From a checkpoint of a small image classifier: norm rmsnorm, batches of 256.
Rows from block 2, named by matrix and row number. Rows with one number belong to one neuron. Each number is 50 + 12 x the weight over its row's rms, rounded and kept within 0 to 99. All counts start at 0. After the name is the row's rms in percent of the matrix's.
# fc1: MLP up (model.blocks.2.mlp.fc1.weight, 1920x320), inputs 128-191
# fc2: MLP down (model.blocks.2.mlp.fc2.weight, 320x1920, transposed), outputs 128-191
fc1.1095 105:37 68 46 53 28 43 42 35 26 55 59 45 55 58 41 64 67 58 45 38 65 61 52 44 58 42 67 41 60 58 60 47 44 45 72 65 72 55 62 69 44 59 42 35 27 37 37 35 48 60 28 35 53 58 65 47 44 39 43 55 50 39 52 56
fc1.1096 114:45 65 56 56 36 34 60 68 45 40 62 48 51 56 63 56 56 57 52 56 74 56 41 35 63 54 65 60 76 58 52 42 46 61 44 62 57 50 41 38 58 43 20 49 44 47 63 56 63 54 66 42 66 59 62 41 61 53 26 39 46 48 44 57
fc1.1097 109:34 37 65 54 50 43 56 52 51 60 65 46 70 47 59 62 62 54 38 38 60 56 61 32 42 26 58 54 73 54 54 32 62 44 31 69 60 51 37 58 55 76 58 45 49 44 55 48 55 57 44 44 52 52 54 49 49 59 29 50 46 48 22 59
fc1.1098 110:47 42 47 37 39 38 37 74 51 44 51 52 45 62 56 53 41 55 52 75 58 47 52 68 54 66 40 39 44 57 56 53 49 55 68 35 40 63 37 44 56 32 63 66 67 36 51 25 46 42 78 53 33 61 56 50 50 48 43 42 45 46 47 52
fc1.1099 104:46 54 65 49 37 38 58 34 35 54 43 48 40 39 33 45 72 53 51 69 46 59 48 44 38 40 51 57 60 54 62 55 34 38 53 62 49 50 42 59 66 41 71 60 66 52 58 54 79 27 53 55 52 67 54 52 40 56 58 72 42 41 57 38
fc1.1100 091:50 40 52 42 64 78 55 37 42 39 56 39 52 71 42 76 55 53 56 57 44 46 43 51 55 36 32 38 35 60 75 48 54 44 65 26 57 58 30 55 46 72 60 49 61 48 66 67 64 54 50 49 58 56 39 44 51 46 35 61 51 26 43 52
fc1.1101 109:49 61 68 37 73 51 69 30 50 58 47 41 50 69 47 66 39 37 43 49 51 39 43 65 63 58 51 61 61 59 48 41 42 57 28 27 41 46 64 60 70 64 54 50 45 41 61 55 41 43 45 64 62 45 64 49 70 47 69 50 32 43 39 46
fc1.1102 089:47 64 51 42 52 39 50 55 35 51 45 50 63 55 56 45 57 57 68 74 49 50 48 61 54 55 51 53 48 60 39 11 37 66 52 59 28 44 35 44 75 66 40 64 76 52 76 71 52 39 54 63 50 46 42 32 49 30 60 44 43 38 52 38
fc1.1103 109:45 45 67 55 46 60 41 67 40 51 31 40 36 64 62 61 65 50 48 53 78 44 48 40 43 47 40 33 65 61 43 40 44 37 61 63 49 79 37 56 65 42 74 53 50 53 30 45 45 46 63 73 37 70 62 49 46 32 41 38 36 40 50 39
fc1.1104 087:55 74 36 73 35 63 52 35 32 70 41 06 41 51 65 37 62 52 64 44 31 75 43 44 54 48 46 44 67 54 74 62 56 62 60 55 42 57 49 48 49 57 74 48 46 49 50 57 55 57 38 39 72 40 38 37 56 46 43 62 46 55 37 53
fc1.1105 089:65 56 52 44 40 60 37 68 57 50 44 40 56 53 41 61 66 55 48 70 45 45 56 40 68 63 59 54 57 38 60 33 52 41 51 62 63 43 63 67 53 52 64 71 49 57 48 31 67 61 57 63 61 52 54 53 47 42 41 32 51 52 51 63
fc1.1106 088:70 35 49 50 66 47 52 49 54 30 46 38 78 60 30 44 48 57 39 52 35 54 72 60 40 59 63 67 21 40 54 50 25 50 77 58 47 37 82 55 44 77 29 33 51 51 58 75 36 34 57 40 45 40 57 66 71 49 47 45 68 69 37 68
fc1.1107 087:59 51 52 54 46 59 33 36 44 56 51 30 62 61 55 59 56 52 32 59 66 42 44 46 50 55 72 64 51 50 45 57 43 55 41 45 49 50 44 57 65 59 55 47 51 54 37 49 67 67 39 15 39 41 38 37 54 63 46 62 50 57 50 72
fc1.1108 107:66 32 60 55 45 57 60 44 42 31 54 37 52 51 33 58 32 52 51 54 38 40 49 68 56 38 42 69 58 61 44 49 48 56 56 43 51 43 45 50 63 46 34 39 52 56 49 56 40 30 38 49 61 38 80 59 57 60 63 36 41 40 34 58
fc1.1109 097:63 47 66 35 59 51 49 36 42 45 36 53 41 50 36 43 41 45 41 62 62 45 47 59 26 49 48 61 40 57 72 59 38 35 45 39 62 41 54 68 64 59 53 48 61 28 46 51 78 37 53 50 37 42 39 51 58 52 22 79 42 59 55 23
fc1.1110 087:59 65 72 31 55 57 57 31 40 38 66 34 68 50 46 59 50 39 51 47 55 40 57 43 72 60 73 48 54 36 41 42 61 41 55 54 58 39 54 49 59 43 58 53 38 65 50 53 45 49 40 35 55 52 65 34 31 43 50 70 41 32 46 40
fc1.1111 099:42 39 32 46 64 42 53 60 44 50 77 42 62 75 48 31 44 63 58 64 48 59 47 70 32 54 23 65 43 66 46 52 27 61 78 28 53 44 56 39 66 50 79 58 70 49 63 24 65 50 72 58 38 26 46 65 53 50 55 62 52 69 58 59
fc1.1112 104:55 63 39 50 71 47 19 81 60 44 50 55 48 47 15 60 45 25 35 42 51 37 67 40 54 67 48 55 38 57 45 40 46 26 46 53 73 32 58 49 59 72 42 44 58 53 53 55 50 53 53 28 42 49 70 32 41 46 28 61 54 43 61 47
fc1.1113 085:71 36 44 49 41 47 36 60 43 46 40 43 38 35 56 63 44 60 59 57 62 56 38 50 39 56 26 63 45 42 45 42 45 55 43 52 49 34 60 75 52 37 51 56 52 56 38 65 75 45 41 70 71 65 71 31 46 73 32 51 58 58 60 55
fc1.1114 105:41 49 47 82 44 51 59 34 47 67 62 49 59 67 46 59 50 48 48 43 50 53 42 43 51 42 54 61 52 63 56 35 37 36 47 53 57 49 59 64 52 53 54 49 50 41 47 33 62 68 48 32 23 44 41 47 36 45 41 68 40 47 63 75
fc1.1115 088:63 65 36 43 61 49 47 84 54 35 57 40 40 42 45 54 60 63 56 56 49 72 38 66 63 58 53 57 38 41 56 64 45 59 62 52 46 51 41 56 62 34 71 67 61 58 62 41 53 65 50 63 42 66 43 56 50 49 45 72 44 50 43 65
fc1.1116 085:61 57 53 51 36 41 55 41 42 41 41 43 36 55 67 65 55 53 72 56 28 49 42 42 53 43 46 45 63 32 80 51 52 54 58 54 51 57 54 63 54 52 61 44 41 57 21 77 53 60 47 50 69 38 60 42 50 43 48 64 69 60 28 46
fc1.1117 097:56 29 43 36 63 54 55 49 68 38 72 52 40 32 32 50 30 46 35 45 47 38 47 58 37 60 44 47 35 39 55 63 64 50 43 51 79 49 27 64 45 50 46 74 80 55 55 50 61 37 41 26 48 53 62 63 33 58 48 60 59 50 44 69
fc1.1118 098:34 69 62 37 39 62 50 62 38 47 49 32 64 69 52 46 46 33 55 42 50 53 47 66 62 47 69 53 52 35 50 50 34 44 50 62 61 52 42 55 47 41 24 42 45 49 47 62 32 37 55 62 52 58 64 62 50 46 37 56 36 55 39 28
fc1.1119 113:52 61 65 53 52 67 55 47 35 76 23 51 60 57 58 83 47 40 36 69 54 51 61 59 37 61 25 45 45 36 36 67 50 50 53 59 61 49 73 43 88 35 62 59 44 57 58 33 39 46 48 53 62 54 69 65 67 33 53 53 41 34 59 40
fc1.1120 097:46 76 59 47 67 52 58 65 64 47 47 35 45 29 51 50 68 61 50 62 65 42 33 48 57 73 39 59 23 40 54 57 27 68 51 28 45 59 58 53 60 54 65 62 40 52 43 68 53 69 55 55 68 51 25 72 29 32 55 63 57 33 49 66
fc1.1121 097:43 49 65 52 47 34 36 69 60 53 65 39 41 45 32 55 55 55 43 65 33 72 40 39 56 50 66 49 47 38 37 65 45 44 44 49 45 48 63 30 61 34 57 77 50 48 38 38 45 52 60 56 46 37 60 65 39 50 51 71 51 28 52 64
fc1.1122 093:34 59 41 65 57 40 65 65 50 71 64 33 43 52 55 50 73 75 47 47 42 70 50 31 56 45 70 49 30 53 52 47 51 34 35 65 40 55 57 44 56 59 43 61 46 37 54 42 43 54 47 62 38 42 60 49 28 50 38 63 43 39 26 52
fc1.1123 109:68 67 32 58 47 48 68 56 64 49 44 51 67 49 61 34 54 33 48 38 59 29 46 52 51 69 61 54 66 47 61 21 45 56 35 59 62 56 43 53 44 64 37 73 60 34 72 60 45 46 39 44 66 49 59 66 40 34 31 52 76 50 53 62
fc1.1124 099:64 59 65 78 33 61 56 70 28 66 42 34 61 53 37 65 54 59 36 62 62 36 53 65 52 55 54 54 48 52 54 40 37 41 56 45 55 40 67 59 72 45 52 47 45 40 50 35 62 65 53 28 31 51 53 37 54 35 45 70 44 58 40 58
fc1.1125 102:60 75 52 48 42 48 39 44 56 43 69 44 49 47 27 58 48 31 37 61 72 48 50 54 35 45 78 68 65 46 45 46 54 46 57 41 72 51 60 45 68 57 70 43 30 63 41 32 70 47 39 62 47 43 60 47 59 47 67 28 52 67 44 44
fc1.1126 097:35 46 34 45 61 59 48 46 58 60 46 01 45 54 37 41 55 50 49 79 64 40 69 57 45 61 64 62 30 58 76 50 45 42 42 29 62 24 65 61 69 65 34 44 57 39 49 47 81 31 51 37 29 57 46 52 58 53 42 31 43 57 45 67
fc1.1127 097:74 61 53 80 45 55 46 32 35 68 51 35 28 48 50 49 77 66 69 53 50 62 50 52 45 48 49 44 60 58 56 64 51 35 42 72 68 66 61 34 47 53 45 63 53 53 45 48 50 55 57 55 50 36 56 54 35 37 53 58 30 48 45 37
fc1.1128 111:44 56 57 58 64 63 80 51 54 37 49 42 37 69 41 42 57 63 53 43 60 41 40 52 45 47 60 69 52 36 73 63 53 42 64 44 42 47 52 50 71 59 50 28 39 43 43 52 57 65 56 45 38 50 32 63 72 60 36 35 46 64 38 41
fc1.1129 100:47 55 30 66 33 37 16 76 23 71 52 32 38 28 73 34 36 42 65 58 38 56 53 48 51 64 60 54 64 62 70 53 63 46 47 46 39 39 41 55 48 43 54 40 33 53 27 39 79 29 56 45 43 40 61 42 55 51 58 56 64 52 44 51
fc1.1130 084:61 56 51 42 41 46 63 45 55 53 43 39 43 58 64 65 54 51 48 73 45 46 68 57 46 56 56 45 40 29 64 56 46 71 42 28 47 63 46 37 55 40 78 64 63 51 45 45 53 50 64 55 40 45 62 45 48 51 44 52 55 34 36 57
fc1.1131 099:71 66 49 46 44 44 65 25 67 52 30 58 43 58 53 66 59 28 60 39 47 71 49 43 40 51 38 51 55 47 56 45 62 48 53 57 36 63 62 50 57 46 45 41 55 35 32 54 62 35 62 50 55 32 68 59 64 55 32 66 64 53 49 61
fc1.1132 108:40 60 48 45 49 52 34 35 25 43 50 58 46 62 51 34 57 63 68 52 62 62 41 56 61 31 43 56 61 59 51 58 53 35 33 40 52 62 59 50 73 49 48 64 48 35 63 47 48 47 55 77 49 51 66 27 48 51 44 44 28 62 41 42
fc1.1133 107:62 52 77 48 56 40 62 37 30 45 50 39 66 69 69 51 45 52 36 41 57 62 55 65 42 41 38 74 70 64 31 18 43 51 39 43 66 43 47 53 66 67 52 35 44 39 48 67 65 42 54 42 51 48 65 59 29 50 48 41 27 75 36 44
fc1.1134 100:42 91 55 54 54 58 35 61 31 56 55 32 50 46 61 48 47 54 65 69 35 54 54 55 50 36 45 54 51 59 45 34 61 53 51 70 47 52 71 45 50 49 47 47 53 57 60 71 40 51 58 43 67 34 44 33 58 34 65 54 55 52 49 36
fc1.1135 095:34 46 46 64 31 45 30 63 35 54 39 39 41 35 57 34 48 41 57 58 53 54 48 37 46 40 64 58 50 60 58 52 65 48 34 43 48 56 24 57 67 41 56 48 49 32 41 42 71 26 70 51 41 39 66 56 52 62 59 65 68 52 45 54
fc1.1136 091:28 63 41 37 59 76 55 48 50 76 13 53 62 61 50 50 72 64 56 70 47 47 71 57 54 63 66 49 43 58 60 45 50 43 43 53 46 56 40 42 33 46 62 56 45 44 50 63 44 50 50 44 48 44 34 57 55 47 53 42 32 44 68 48
fc1.1137 094:53 44 35 73 36 39 64 41 50 38 56 39 73 38 29 51 56 50 28 43 46 47 58 40 51 37 69 71 65 43 40 35 49 49 34 57 56 34 47 56 63 50 27 44 40 58 56 52 58 35 53 37 38 30 52 65 46 55 63 59 73 62 35 62
fc1.1138 087:33 45 67 66 62 38 56 51 58 52 63 32 70 47 39 51 59 37 41 54 42 54 65 40 44 53 64 42 49 53 45 53 33 69 53 46 72 28 52 54 76 67 58 46 59 57 43 54 62 52 40 41 38 75 42 56 37 36 57 60 45 52 44 72
fc1.1139 135:47 43 37 56 51 62 64 53 69 31 40 37 27 51 68 39 45 80 46 32 37 55 51 44 55 40 59 38 39 61 62 76 54 47 48 43 47 50 33 31 43 32 70 61 24 52 51 41 52 69 33 51 50 61 49 62 37 49 53 44 49 58 52 58
fc1.1140 100:80 49 73 33 56 57 60 48 51 46 70 31 57 71 51 74 62 52 32 62 37 32 46 55 46 48 56 67 53 37 54 41 51 53 33 43 44 52 43 38 61 45 32 48 50 50 39 68 64 38 35 48 54 73 67 65 35 43 34 51 51 46 32 40
fc1.1141 083:58 56 62 46 73 49 76 43 70 61 67 24 63 52 60 58 74 80 57 49 62 56 54 44 61 55 45 31 29 64 45 44 39 56 45 62 41 50 61 35 52 54 69 54 48 35 34 51 53 60 44 63 51 57 37 61 45 47 56 62 71 59 47 68
fc1.1142 112:39 65 47 53 68 41 36 57 44 41 61 41 70 65 43 50 49 61 53 34 58 32 39 65 45 41 56 57 40 47 61 48 49 69 52 34 67 53 52 36 76 49 42 51 53 43 54 55 63 37 65 68 51 47 48 49 74 43 49 69 41 31 56 53
fc1.1143 097:34 75 44 45 35 55 56 69 40 43 58 36 32 63 64 54 65 37 36 53 61 43 51 43 38 45 54 75 62 78 50 67 65 54 53 57 29 72 38 30 64 45 52 52 60 45 61 54 75 56 61 56 51 56 44 45 72 45 36 37 34 48 58 62
fc1.1144 087:64 55 47 22 55 47 58 42 50 65 49 47 74 43 45 60 48 48 68 55 53 42 60 53 50 66 42 74 49 48 53 32 66 54 68 67 41 47 47 43 55 46 63 64 74 48 69 72 52 19 59 65 92 48 51 41 52 46 54 54 58 44 54 60
fc1.1145 096:46 58 48 50 20 55 66 44 41 51 44 51 37 51 58 40 55 71 53 31 32 47 32 55 53 41 59 38 44 45 73 83 39 31 31 57 63 50 32 26 51 36 50 58 27 51 41 53 55 72 55 50 55 64 49 55 35 52 48 44 54 60 46 59
fc1.1146 100:51 56 51 49 44 35 46 53 35 61 45 49 43 37 44 46 61 52 55 57 45 61 49 29 44 49 46 41 67 76 59 52 45 42 58 62 45 46 23 46 73 42 54 50 55 64 39 52 87 31 50 47 42 53 64 52 38 58 70 70 56 47 45 55
fc1.1147 085:53 56 38 43 41 62 59 41 57 54 29 43 52 57 50 51 75 51 64 69 45 41 52 56 70 46 52 54 32 63 65 32 44 48 42 45 38 71 31 41 50 56 47 50 52 45 51 61 74 48 43 29 57 51 40 42 45 53 40 69 50 48 57 36
fc2.1095 098:43 75 53 58 69 52 65 37 37 58 50 36 53 72 48 38 32 57 52 38 36 83 24 46 48 43 46 59 59 47 58 41 48 47 52 44 52 42 46 45 54 66 47 38 61 52 52 64 50 50 33 40 37 32 63 38 58 37 65 49 46 33 41 25
fc2.1096 093:41 43 39 63 43 41 45 09 47 46 37 72 59 48 53 52 61 53 42 52 68 36 54 50 60 57 48 59 48 56 55 55 45 48 39 70 50 45 36 69 65 49 76 44 60 44 52 40 58 49 32 57 62 54 40 60 48 58 46 49 45 53 63 46
fc2.1097 106:54 75 56 67 64 32 71 55 40 68 61 41 55 69 54 60 46 60 56 56 57 74 43 37 38 31 66 51 35 62 63 39 56 41 60 55 40 55 49 52 45 27 58 50 39 55 46 56 34 49 51 49 41 46 25 41 48 43 61 62 48 33 35 28
fc2.1098 107:57 70 47 62 47 42 50 31 43 71 47 43 41 51 51 45 48 74 71 40 57 49 59 42 46 53 57 57 56 46 47 25 32 46 66 51 40 39 49 64 24 46 60 47 43 52 41 35 43 49 45 59 24 59 29 46 45 47 40 59 55 48 26 53
fc2.1099 120:43 45 40 44 45 51 42 52 68 49 38 53 51 23 39 49 40 47 51 46 48 44 61 43 49 77 28 41 62 44 66 59 50 70 36 54 65 46 39 43 48 53 35 62 62 31 62 62 60 47 52 41 28 44 53 49 39 50 50 35 38 51 49 39
fc2.1100 090:59 65 55 61 44 45 54 56 33 45 66 59 40 32 25 48 54 45 43 53 60 29 61 48 48 49 70 23 62 46 59 54 63 46 58 63 41 51 76 49 50 52 79 48 69 51 66 40 72 52 50 37 60 60 47 53 50 65 62 50 46 62 55 72
fc2.1101 094:48 44 65 58 58 45 43 45 47 51 51 48 62 67 59 59 39 38 44 42 54 33 41 50 47 64 55 42 67 36 43 41 62 61 86 43 37 46 53 48 50 31 72 54 54 52 57 29 43 42 57 57 40 42 33 71 52 57 76 54 57 55 33 52
fc2.1102 083:50 47 54 32 34 58 34 46 34 30 59 41 54 62 37 59 69 52 60 67 46 61 46 62 57 37 32 55 51 61 45 47 57 47 47 51 61 69 64 40 45 53 28 64 45 69 49 60 72 57 62 47 59 17 49 32 41 42 53 59 57 43 58 41
fc2.1103 094:57 64 42 37 59 54 26 25 30 56 35 69 73 41 49 60 55 48 32 61 36 24 54 58 50 71 44 49 42 50 42 67 43 28 44 41 59 51 68 62 79 54 34 44 61 43 49 58 73 57 68 49 45 45 56 43 56 49 56 59 47 50 54 57
fc2.1104 106:39 55 55 46 52 55 49 45 35 48 53 46 48 58 49 57 25 67 48 44 34 69 47 66 55 44 58 46 43 48 43 33 44 47 59 44 52 43 43 61 42 60 43 31 48 45 33 49 35 56 60 55 57 34 68 39 36 38 71 76 60 43 59 45
fc2.1105 094:51 47 43 59 71 56 55 70 49 52 58 54 55 51 62 57 47 60 65 37 53 47 42 52 31 35 52 33 57 35 58 50 81 32 48 55 59 33 61 46 33 53 64 62 43 61 49 57 28 61 79 42 45 56 41 47 66 59 63 39 59 40 59 68
fc2.1106 096:32 56 58 68 32 43 60 49 44 61 25 58 33 44 54 44 47 35 41 54 42 51 60 56 55 66 64 31 80 43 46 64 54 69 40 37 51 54 46 83 76 43 63 30 51 47 39 33 66 27 61 52 35 51 47 69 45 58 54 38 35 66 55 56
fc2.1107 076:30 43 74 35 37 45 72 72 43 43 65 72 43 36 61 58 56 48 48 32 15 43 68 59 32 61 47 37 46 44 67 49 59 47 49 54 52 42 48 47 56 51 34 39 78 70 36 27 51 69 62 47 56 46 60 49 30 43 66 36 52 53 47 55
fc2.1108 099:46 63 46 38 57 38 55 47 52 61 54 51 34 41 50 47 38 36 52 48 63 53 54 64 39 45 39 48 59 67 52 57 64 40 80 46 55 41 56 49 34 35 47 43 71 56 63 38 57 48 65 46 52 58 33 48 41 44 39 72 63 57 31 28
fc2.1109 111:50 46 46 60 52 54 63 60 56 56 57 61 43 41 48 55 71 57 41 33 44 44 58 50 56 54 38 56 59 57 61 39 41 80 50 59 47 61 28 52 37 49 63 42 55 25 54 53 57 47 37 76 26 67 48 89 54 43 42 42 39 70 47 55
fc2.1110 094:36 59 54 39 29 46 60 52 67 38 68 51 71 30 57 58 75 58 54 39 60 59 44 52 49 55 54 38 32 45 51 40 77 58 52 53 49 47 39 20 47 40 30 65 53 71 25 52 46 50 51 45 51 37 55 44 49 39 58 47 48 54 45 39
fc2.1111 092:70 42 38 34 55 58 60 25 45 62 57 55 31 44 58 58 38 64 67 49 59 38 58 58 59 32 16 64 58 72 41 54 62 30 71 56 35 44 79 51 36 57 44 50 47 76 56 44 35 73 54 36 77 71 37 45 43 58 40 54 62 58 47 57
fc2.1112 112:44 41 50 64 53 55 43 40 62 59 47 59 56 37 62 42 56 55 71 19 66 47 45 41 58 36 65 53 48 42 56 39 72 40 49 48 29 65 66 32 52 43 53 48 39 57 69 53 28 69 36 46 60 41 56 46 33 45 38 25 48 69 50 46
fc2.1113 082:53 47 38 31 37 45 54 71 55 68 33 51 22 26 39 63 38 46 46 48 67 53 50 52 52 41 45 50 49 74 41 64 56 62 47 66 51 26 77 50 74 53 48 40 38 47 60 52 60 53 57 65 51 57 41 52 62 39 47 66 39 46 61 59
fc2.1114 112:50 49 40 49 81 56 46 43 45 70 59 36 48 59 70 63 34 58 46 62 58 77 28 49 38 57 75 53 45 43 65 50 52 58 62 44 40 23 61 59 39 67 34 37 51 58 53 54 38 63 47 57 52 37 56 43 56 40 25 53 65 47 40 60
fc2.1115 106:53 60 37 49 55 39 63 50 58 61 60 44 47 33 47 46 41 67 73 55 64 52 45 37 49 43 65 40 46 54 59 45 73 39 53 68 42 42 36 39 21 49 61 50 51 34 52 34 49 40 55 54 31 67 41 46 58 59 42 34 56 51 39 41
fc2.1116 085:44 58 48 37 38 52 59 36 29 52 44 48 45 43 25 36 40 59 52 34 21 58 71 61 64 37 35 29 45 47 51 43 43 41 27 61 50 42 31 63 39 63 27 44 30 57 63 72 67 35 48 47 60 48 70 39 57 37 52 28 46 29 75 42
fc2.1117 093:44 56 58 35 51 48 54 31 58 73 57 38 13 35 19 32 50 49 55 61 45 53 44 39 65 51 33 52 37 56 73 44 41 50 49 71 72 54 57 50 43 51 33 45 32 58 57 56 35 57 60 53 36 64 54 43 49 45 43 28 44 32 40 69
fc2.1118 098:41 46 50 36 46 70 58 50 24 43 57 30 60 45 20 52 50 58 46 42 59 50 51 66 72 35 46 70 36 53 65 51 48 49 54 63 56 79 34 57 41 51 42 44 61 43 51 64 60 54 37 74 38 35 45 40 51 38 54 53 52 41 32 44
fc2.1119 110:51 44 26 45 49 76 56 28 49 50 45 80 51 39 51 36 68 66 67 27 44 22 57 53 42 67 40 43 46 44 41 45 29 45 64 43 52 44 53 48 53 42 40 52 37 48 62 55 51 47 58 65 58 82 49 57 52 25 44 45 49 66 58 46
fc2.1120 125:46 75 43 57 44 37 67 58 44 40 50 39 62 49 40 65 52 79 57 56 56 50 46 49 34 42 61 69 42 53 53 31 69 37 73 48 33 48 40 42 19 47 77 70 34 58 44 49 48 34 55 37 49 68 30 53 42 47 42 54 58 68 41 51
fc2.1121 108:62 66 49 54 51 51 63 46 57 52 59 44 66 64 41 75 36 64 66 55 74 52 59 55 32 38 63 71 49 55 42 36 58 31 82 43 36 44 49 44 18 42 52 54 45 65 48 32 47 45 47 54 52 75 31 38 44 54 43 62 61 46 27 51
fc2.1122 133:51 69 51 64 54 34 66 50 44 55 52 32 48 64 49 60 38 80 67 53 81 59 41 50 57 37 58 61 47 40 55 25 50 37 59 54 26 29 33 53 32 35 55 51 37 60 46 45 47 49 48 48 47 72 34 31 50 45 60 45 57 43 38 46
fc2.1123 099:67 48 41 51 50 41 31 23 63 41 30 45 35 50 47 58 72 46 43 64 41 44 56 53 44 69 30 60 32 64 64 47 77 61 57 47 56 38 47 54 45 51 38 60 65 55 50 34 57 68 47 48 53 31 41 45 30 49 45 35 71 33 50 38
fc2.1124 119:52 65 49 54 54 51 54 13 31 49 37 41 56 64 44 53 53 39 50 63 61 44 66 56 43 65 71 66 64 53 47 35 40 61 62 45 24 32 53 75 48 55 45 48 49 46 37 43 69 45 48 41 53 53 49 66 33 47 36 62 43 69 48 54
fc2.1125 095:60 38 39 57 69 42 61 51 62 59 65 63 44 49 56 64 38 51 68 41 49 39 43 32 57 26 47 33 38 30 45 51 60 30 44 55 52 58 42 59 52 47 61 43 50 63 57 53 47 37 43 58 53 52 41 45 46 59 66 45 61 55 56 47
fc2.1126 120:58 59 59 54 44 63 56 38 31 46 48 44 57 59 57 52 32 60 67 41 64 59 65 56 52 70 44 29 72 53 29 35 53 58 53 32 31 31 31 46 31 61 53 68 59 48 42 54 55 65 53 61 60 51 60 44 37 36 52 65 69 54 65 57
fc2.1127 104:47 57 53 41 49 55 51 47 41 60 52 38 23 66 51 43 34 65 66 52 37 55 37 53 58 38 60 45 38 27 41 46 45 48 47 40 70 48 39 56 56 52 52 21 46 43 43 36 27 36 62 47 59 42 63 34 43 52 48 50 68 48 62 43
fc2.1128 102:36 46 53 36 54 67 51 37 48 47 59 49 43 49 63 34 53 34 64 48 31 50 37 47 55 55 43 32 50 55 54 43 57 58 16 62 50 49 56 56 49 72 47 34 52 53 63 73 60 60 46 64 43 45 76 48 69 49 41 42 61 32 72 61
fc2.1129 103:30 57 55 55 38 27 42 53 45 47 52 61 34 34 48 68 48 57 54 51 66 42 29 54 49 59 56 43 41 45 66 57 66 63 49 68 42 33 22 44 50 36 60 45 45 51 53 55 68 31 56 36 40 47 25 47 33 39 63 43 42 39 45 48
fc2.1130 092:62 52 51 46 35 62 67 30 46 56 48 47 61 44 26 48 42 67 78 57 72 67 60 60 35 40 57 58 61 40 74 33 58 28 56 66 39 39 51 62 43 48 55 50 57 61 38 39 64 64 56 48 51 61 49 41 57 65 62 35 70 48 43 46
fc2.1131 102:65 46 46 27 44 39 59 42 42 46 34 47 41 70 42 74 71 54 48 33 56 56 59 59 62 62 44 29 33 60 49 49 49 66 44 34 39 48 72 49 63 38 37 37 57 60 18 34 42 63 58 55 47 44 42 57 25 46 59 60 48 23 53 52
fc2.1132 109:53 43 41 60 38 50 41 67 38 53 48 62 54 68 37 53 75 64 45 44 66 38 60 48 44 47 72 37 63 43 27 24 42 70 38 45 48 58 32 52 42 40 70 51 42 36 39 27 49 46 38 69 38 41 43 69 40 52 48 73 47 54 55 72
fc2.1133 086:57 48 42 61 63 56 64 48 57 50 78 44 56 72 69 57 48 57 71 42 58 72 66 50 34 42 68 57 52 63 66 29 56 40 58 73 50 38 53 48 49 48 61 51 31 61 51 52 50 33 46 43 56 56 38 51 40 67 71 42 67 40 51 37
fc2.1134 121:60 52 54 45 41 62 32 55 43 31 54 43 46 48 39 49 62 48 48 48 61 46 60 46 66 52 56 46 37 57 38 32 60 49 56 49 58 52 52 52 46 69 45 62 62 41 37 58 57 61 38 70 55 56 56 48 43 47 62 70 68 39 33 56
fc2.1135 106:44 59 52 53 32 36 63 33 61 60 46 56 50 22 61 80 46 52 43 45 64 26 47 49 30 67 41 51 49 50 67 68 56 64 46 52 55 39 30 43 48 17 52 58 56 39 38 42 61 31 50 36 35 46 22 57 37 64 72 46 37 59 36 52
fc2.1136 100:57 51 27 65 41 38 60 88 67 55 83 55 57 56 43 41 46 40 48 45 66 59 55 39 51 22 62 34 56 42 55 44 57 36 42 71 61 60 41 46 73 29 51 33 61 64 39 46 56 67 29 61 51 71 55 52 50 64 51 41 34 44 60 53
fc2.1137 111:44 63 41 58 58 42 71 43 49 52 72 43 47 63 42 45 38 72 80 34 66 54 45 84 48 29 66 59 36 36 47 32 49 37 53 59 40 43 50 60 44 40 66 37 37 60 44 43 43 55 54 63 64 59 49 28 35 42 45 50 62 47 49 53
fc2.1138 087:39 57 50 59 48 45 61 59 56 46 59 66 56 57 54 59 60 37 39 56 42 28 50 58 55 45 53 39 31 35 54 52 59 37 53 62 61 62 52 61 57 44 11 46 44 67 32 35 46 58 69 29 67 63 56 47 37 34 64 40 41 62 52 34
fc2.1139 071:43 69 58 44 56 58 60 50 61 61 50 43 54 74 65 43 21 58 79 55 38 71 41 49 56 42 64 59 52 53 45 33 41 43 38 66 57 65 42 52 57 56 62 56 21 44 53 67 51 45 37 57 37 58 57 46 66 53 48 47 56 28 62 56
fc2.1140 105:66 65 50 41 71 54 76 38 31 54 57 45 37 31 58 62 53 53 68 44 54 50 48 69 34 49 31 51 40 57 56 52 49 37 65 62 56 52 53 48 45 38 58 54 52 61 60 44 41 48 58 42 43 45 33 41 29 65 57 67 64 60 40 24
fc2.1141 091:52 52 47 59 52 46 72 80 30 59 60 45 40 33 47 58 39 58 55 57 51 56 72 54 49 34 62 52 59 46 66 42 52 50 56 66 42 34 53 46 27 34 38 66 56 69 62 56 31 72 57 60 42 50 49 34 48 48 72 45 50 44 41 39
fc2.1142 105:37 22 47 64 62 51 57 57 41 42 69 63 54 48 38 61 46 50 57 43 42 51 29 59 45 47 43 62 37 65 46 67 67 33 75 33 43 62 41 21 38 59 43 48 67 75 55 46 56 55 57 51 56 67 49 48 45 44 55 58 60 46 44 39
fc2.1143 100:41 57 61 45 59 43 71 44 64 34 42 50 56 56 67 53 50 63 49 53 28 44 52 48 42 46 33 46 33 42 60 51 51 48 48 50 54 73 59 50 55 55 39 38 29 58 62 62 56 56 44 34 69 63 57 58 39 49 37 48 34 30 73 48
fc2.1144 099:55 40 23 45 52 45 55 51 34 41 74 40 30 47 46 64 58 36 56 68 35 61 43 44 37 61 55 38 32 34 56 46 48 45 54 50 52 50 47 64 68 57 27 48 53 58 52 44 75 77 93 54 56 47 50 27 44 45 55 60 43 61 47 45
fc2.1145 081:45 57 48 36 60 55 47 42 49 38 59 42 57 90 51 53 32 79 57 49 35 69 45 51 53 44 56 59 52 39 45 25 42 46 44 40 47 50 37 52 43 56 51 27 38 44 55 53 40 49 29 54 53 64 60 32 52 39 36 65 68 34 67 57
fc2.1146 119:37 53 48 38 56 49 41 73 61 54 38 59 36 27 37 71 40 37 42 54 62 46 39 36 46 66 29 54 54 50 58 65 52 68 30 61 67 42 30 33 44 50 43 60 62 33 60 55 59 52 66 42 29 37 43 52 35 35 44 32 25 59 48 54
fc2.1147 088:57 62 59 55 57 54 58 73 76 45 66 53 73 50 67 38 36 38 49 54 60 62 33 34 42 28 45 50 51 58 69 48 63 31 56 60 58 72 44 47 89 38 44 35 55 59 66 44 57 47 46 44 40 71 69 62 47 56 59 48 30 66 58 50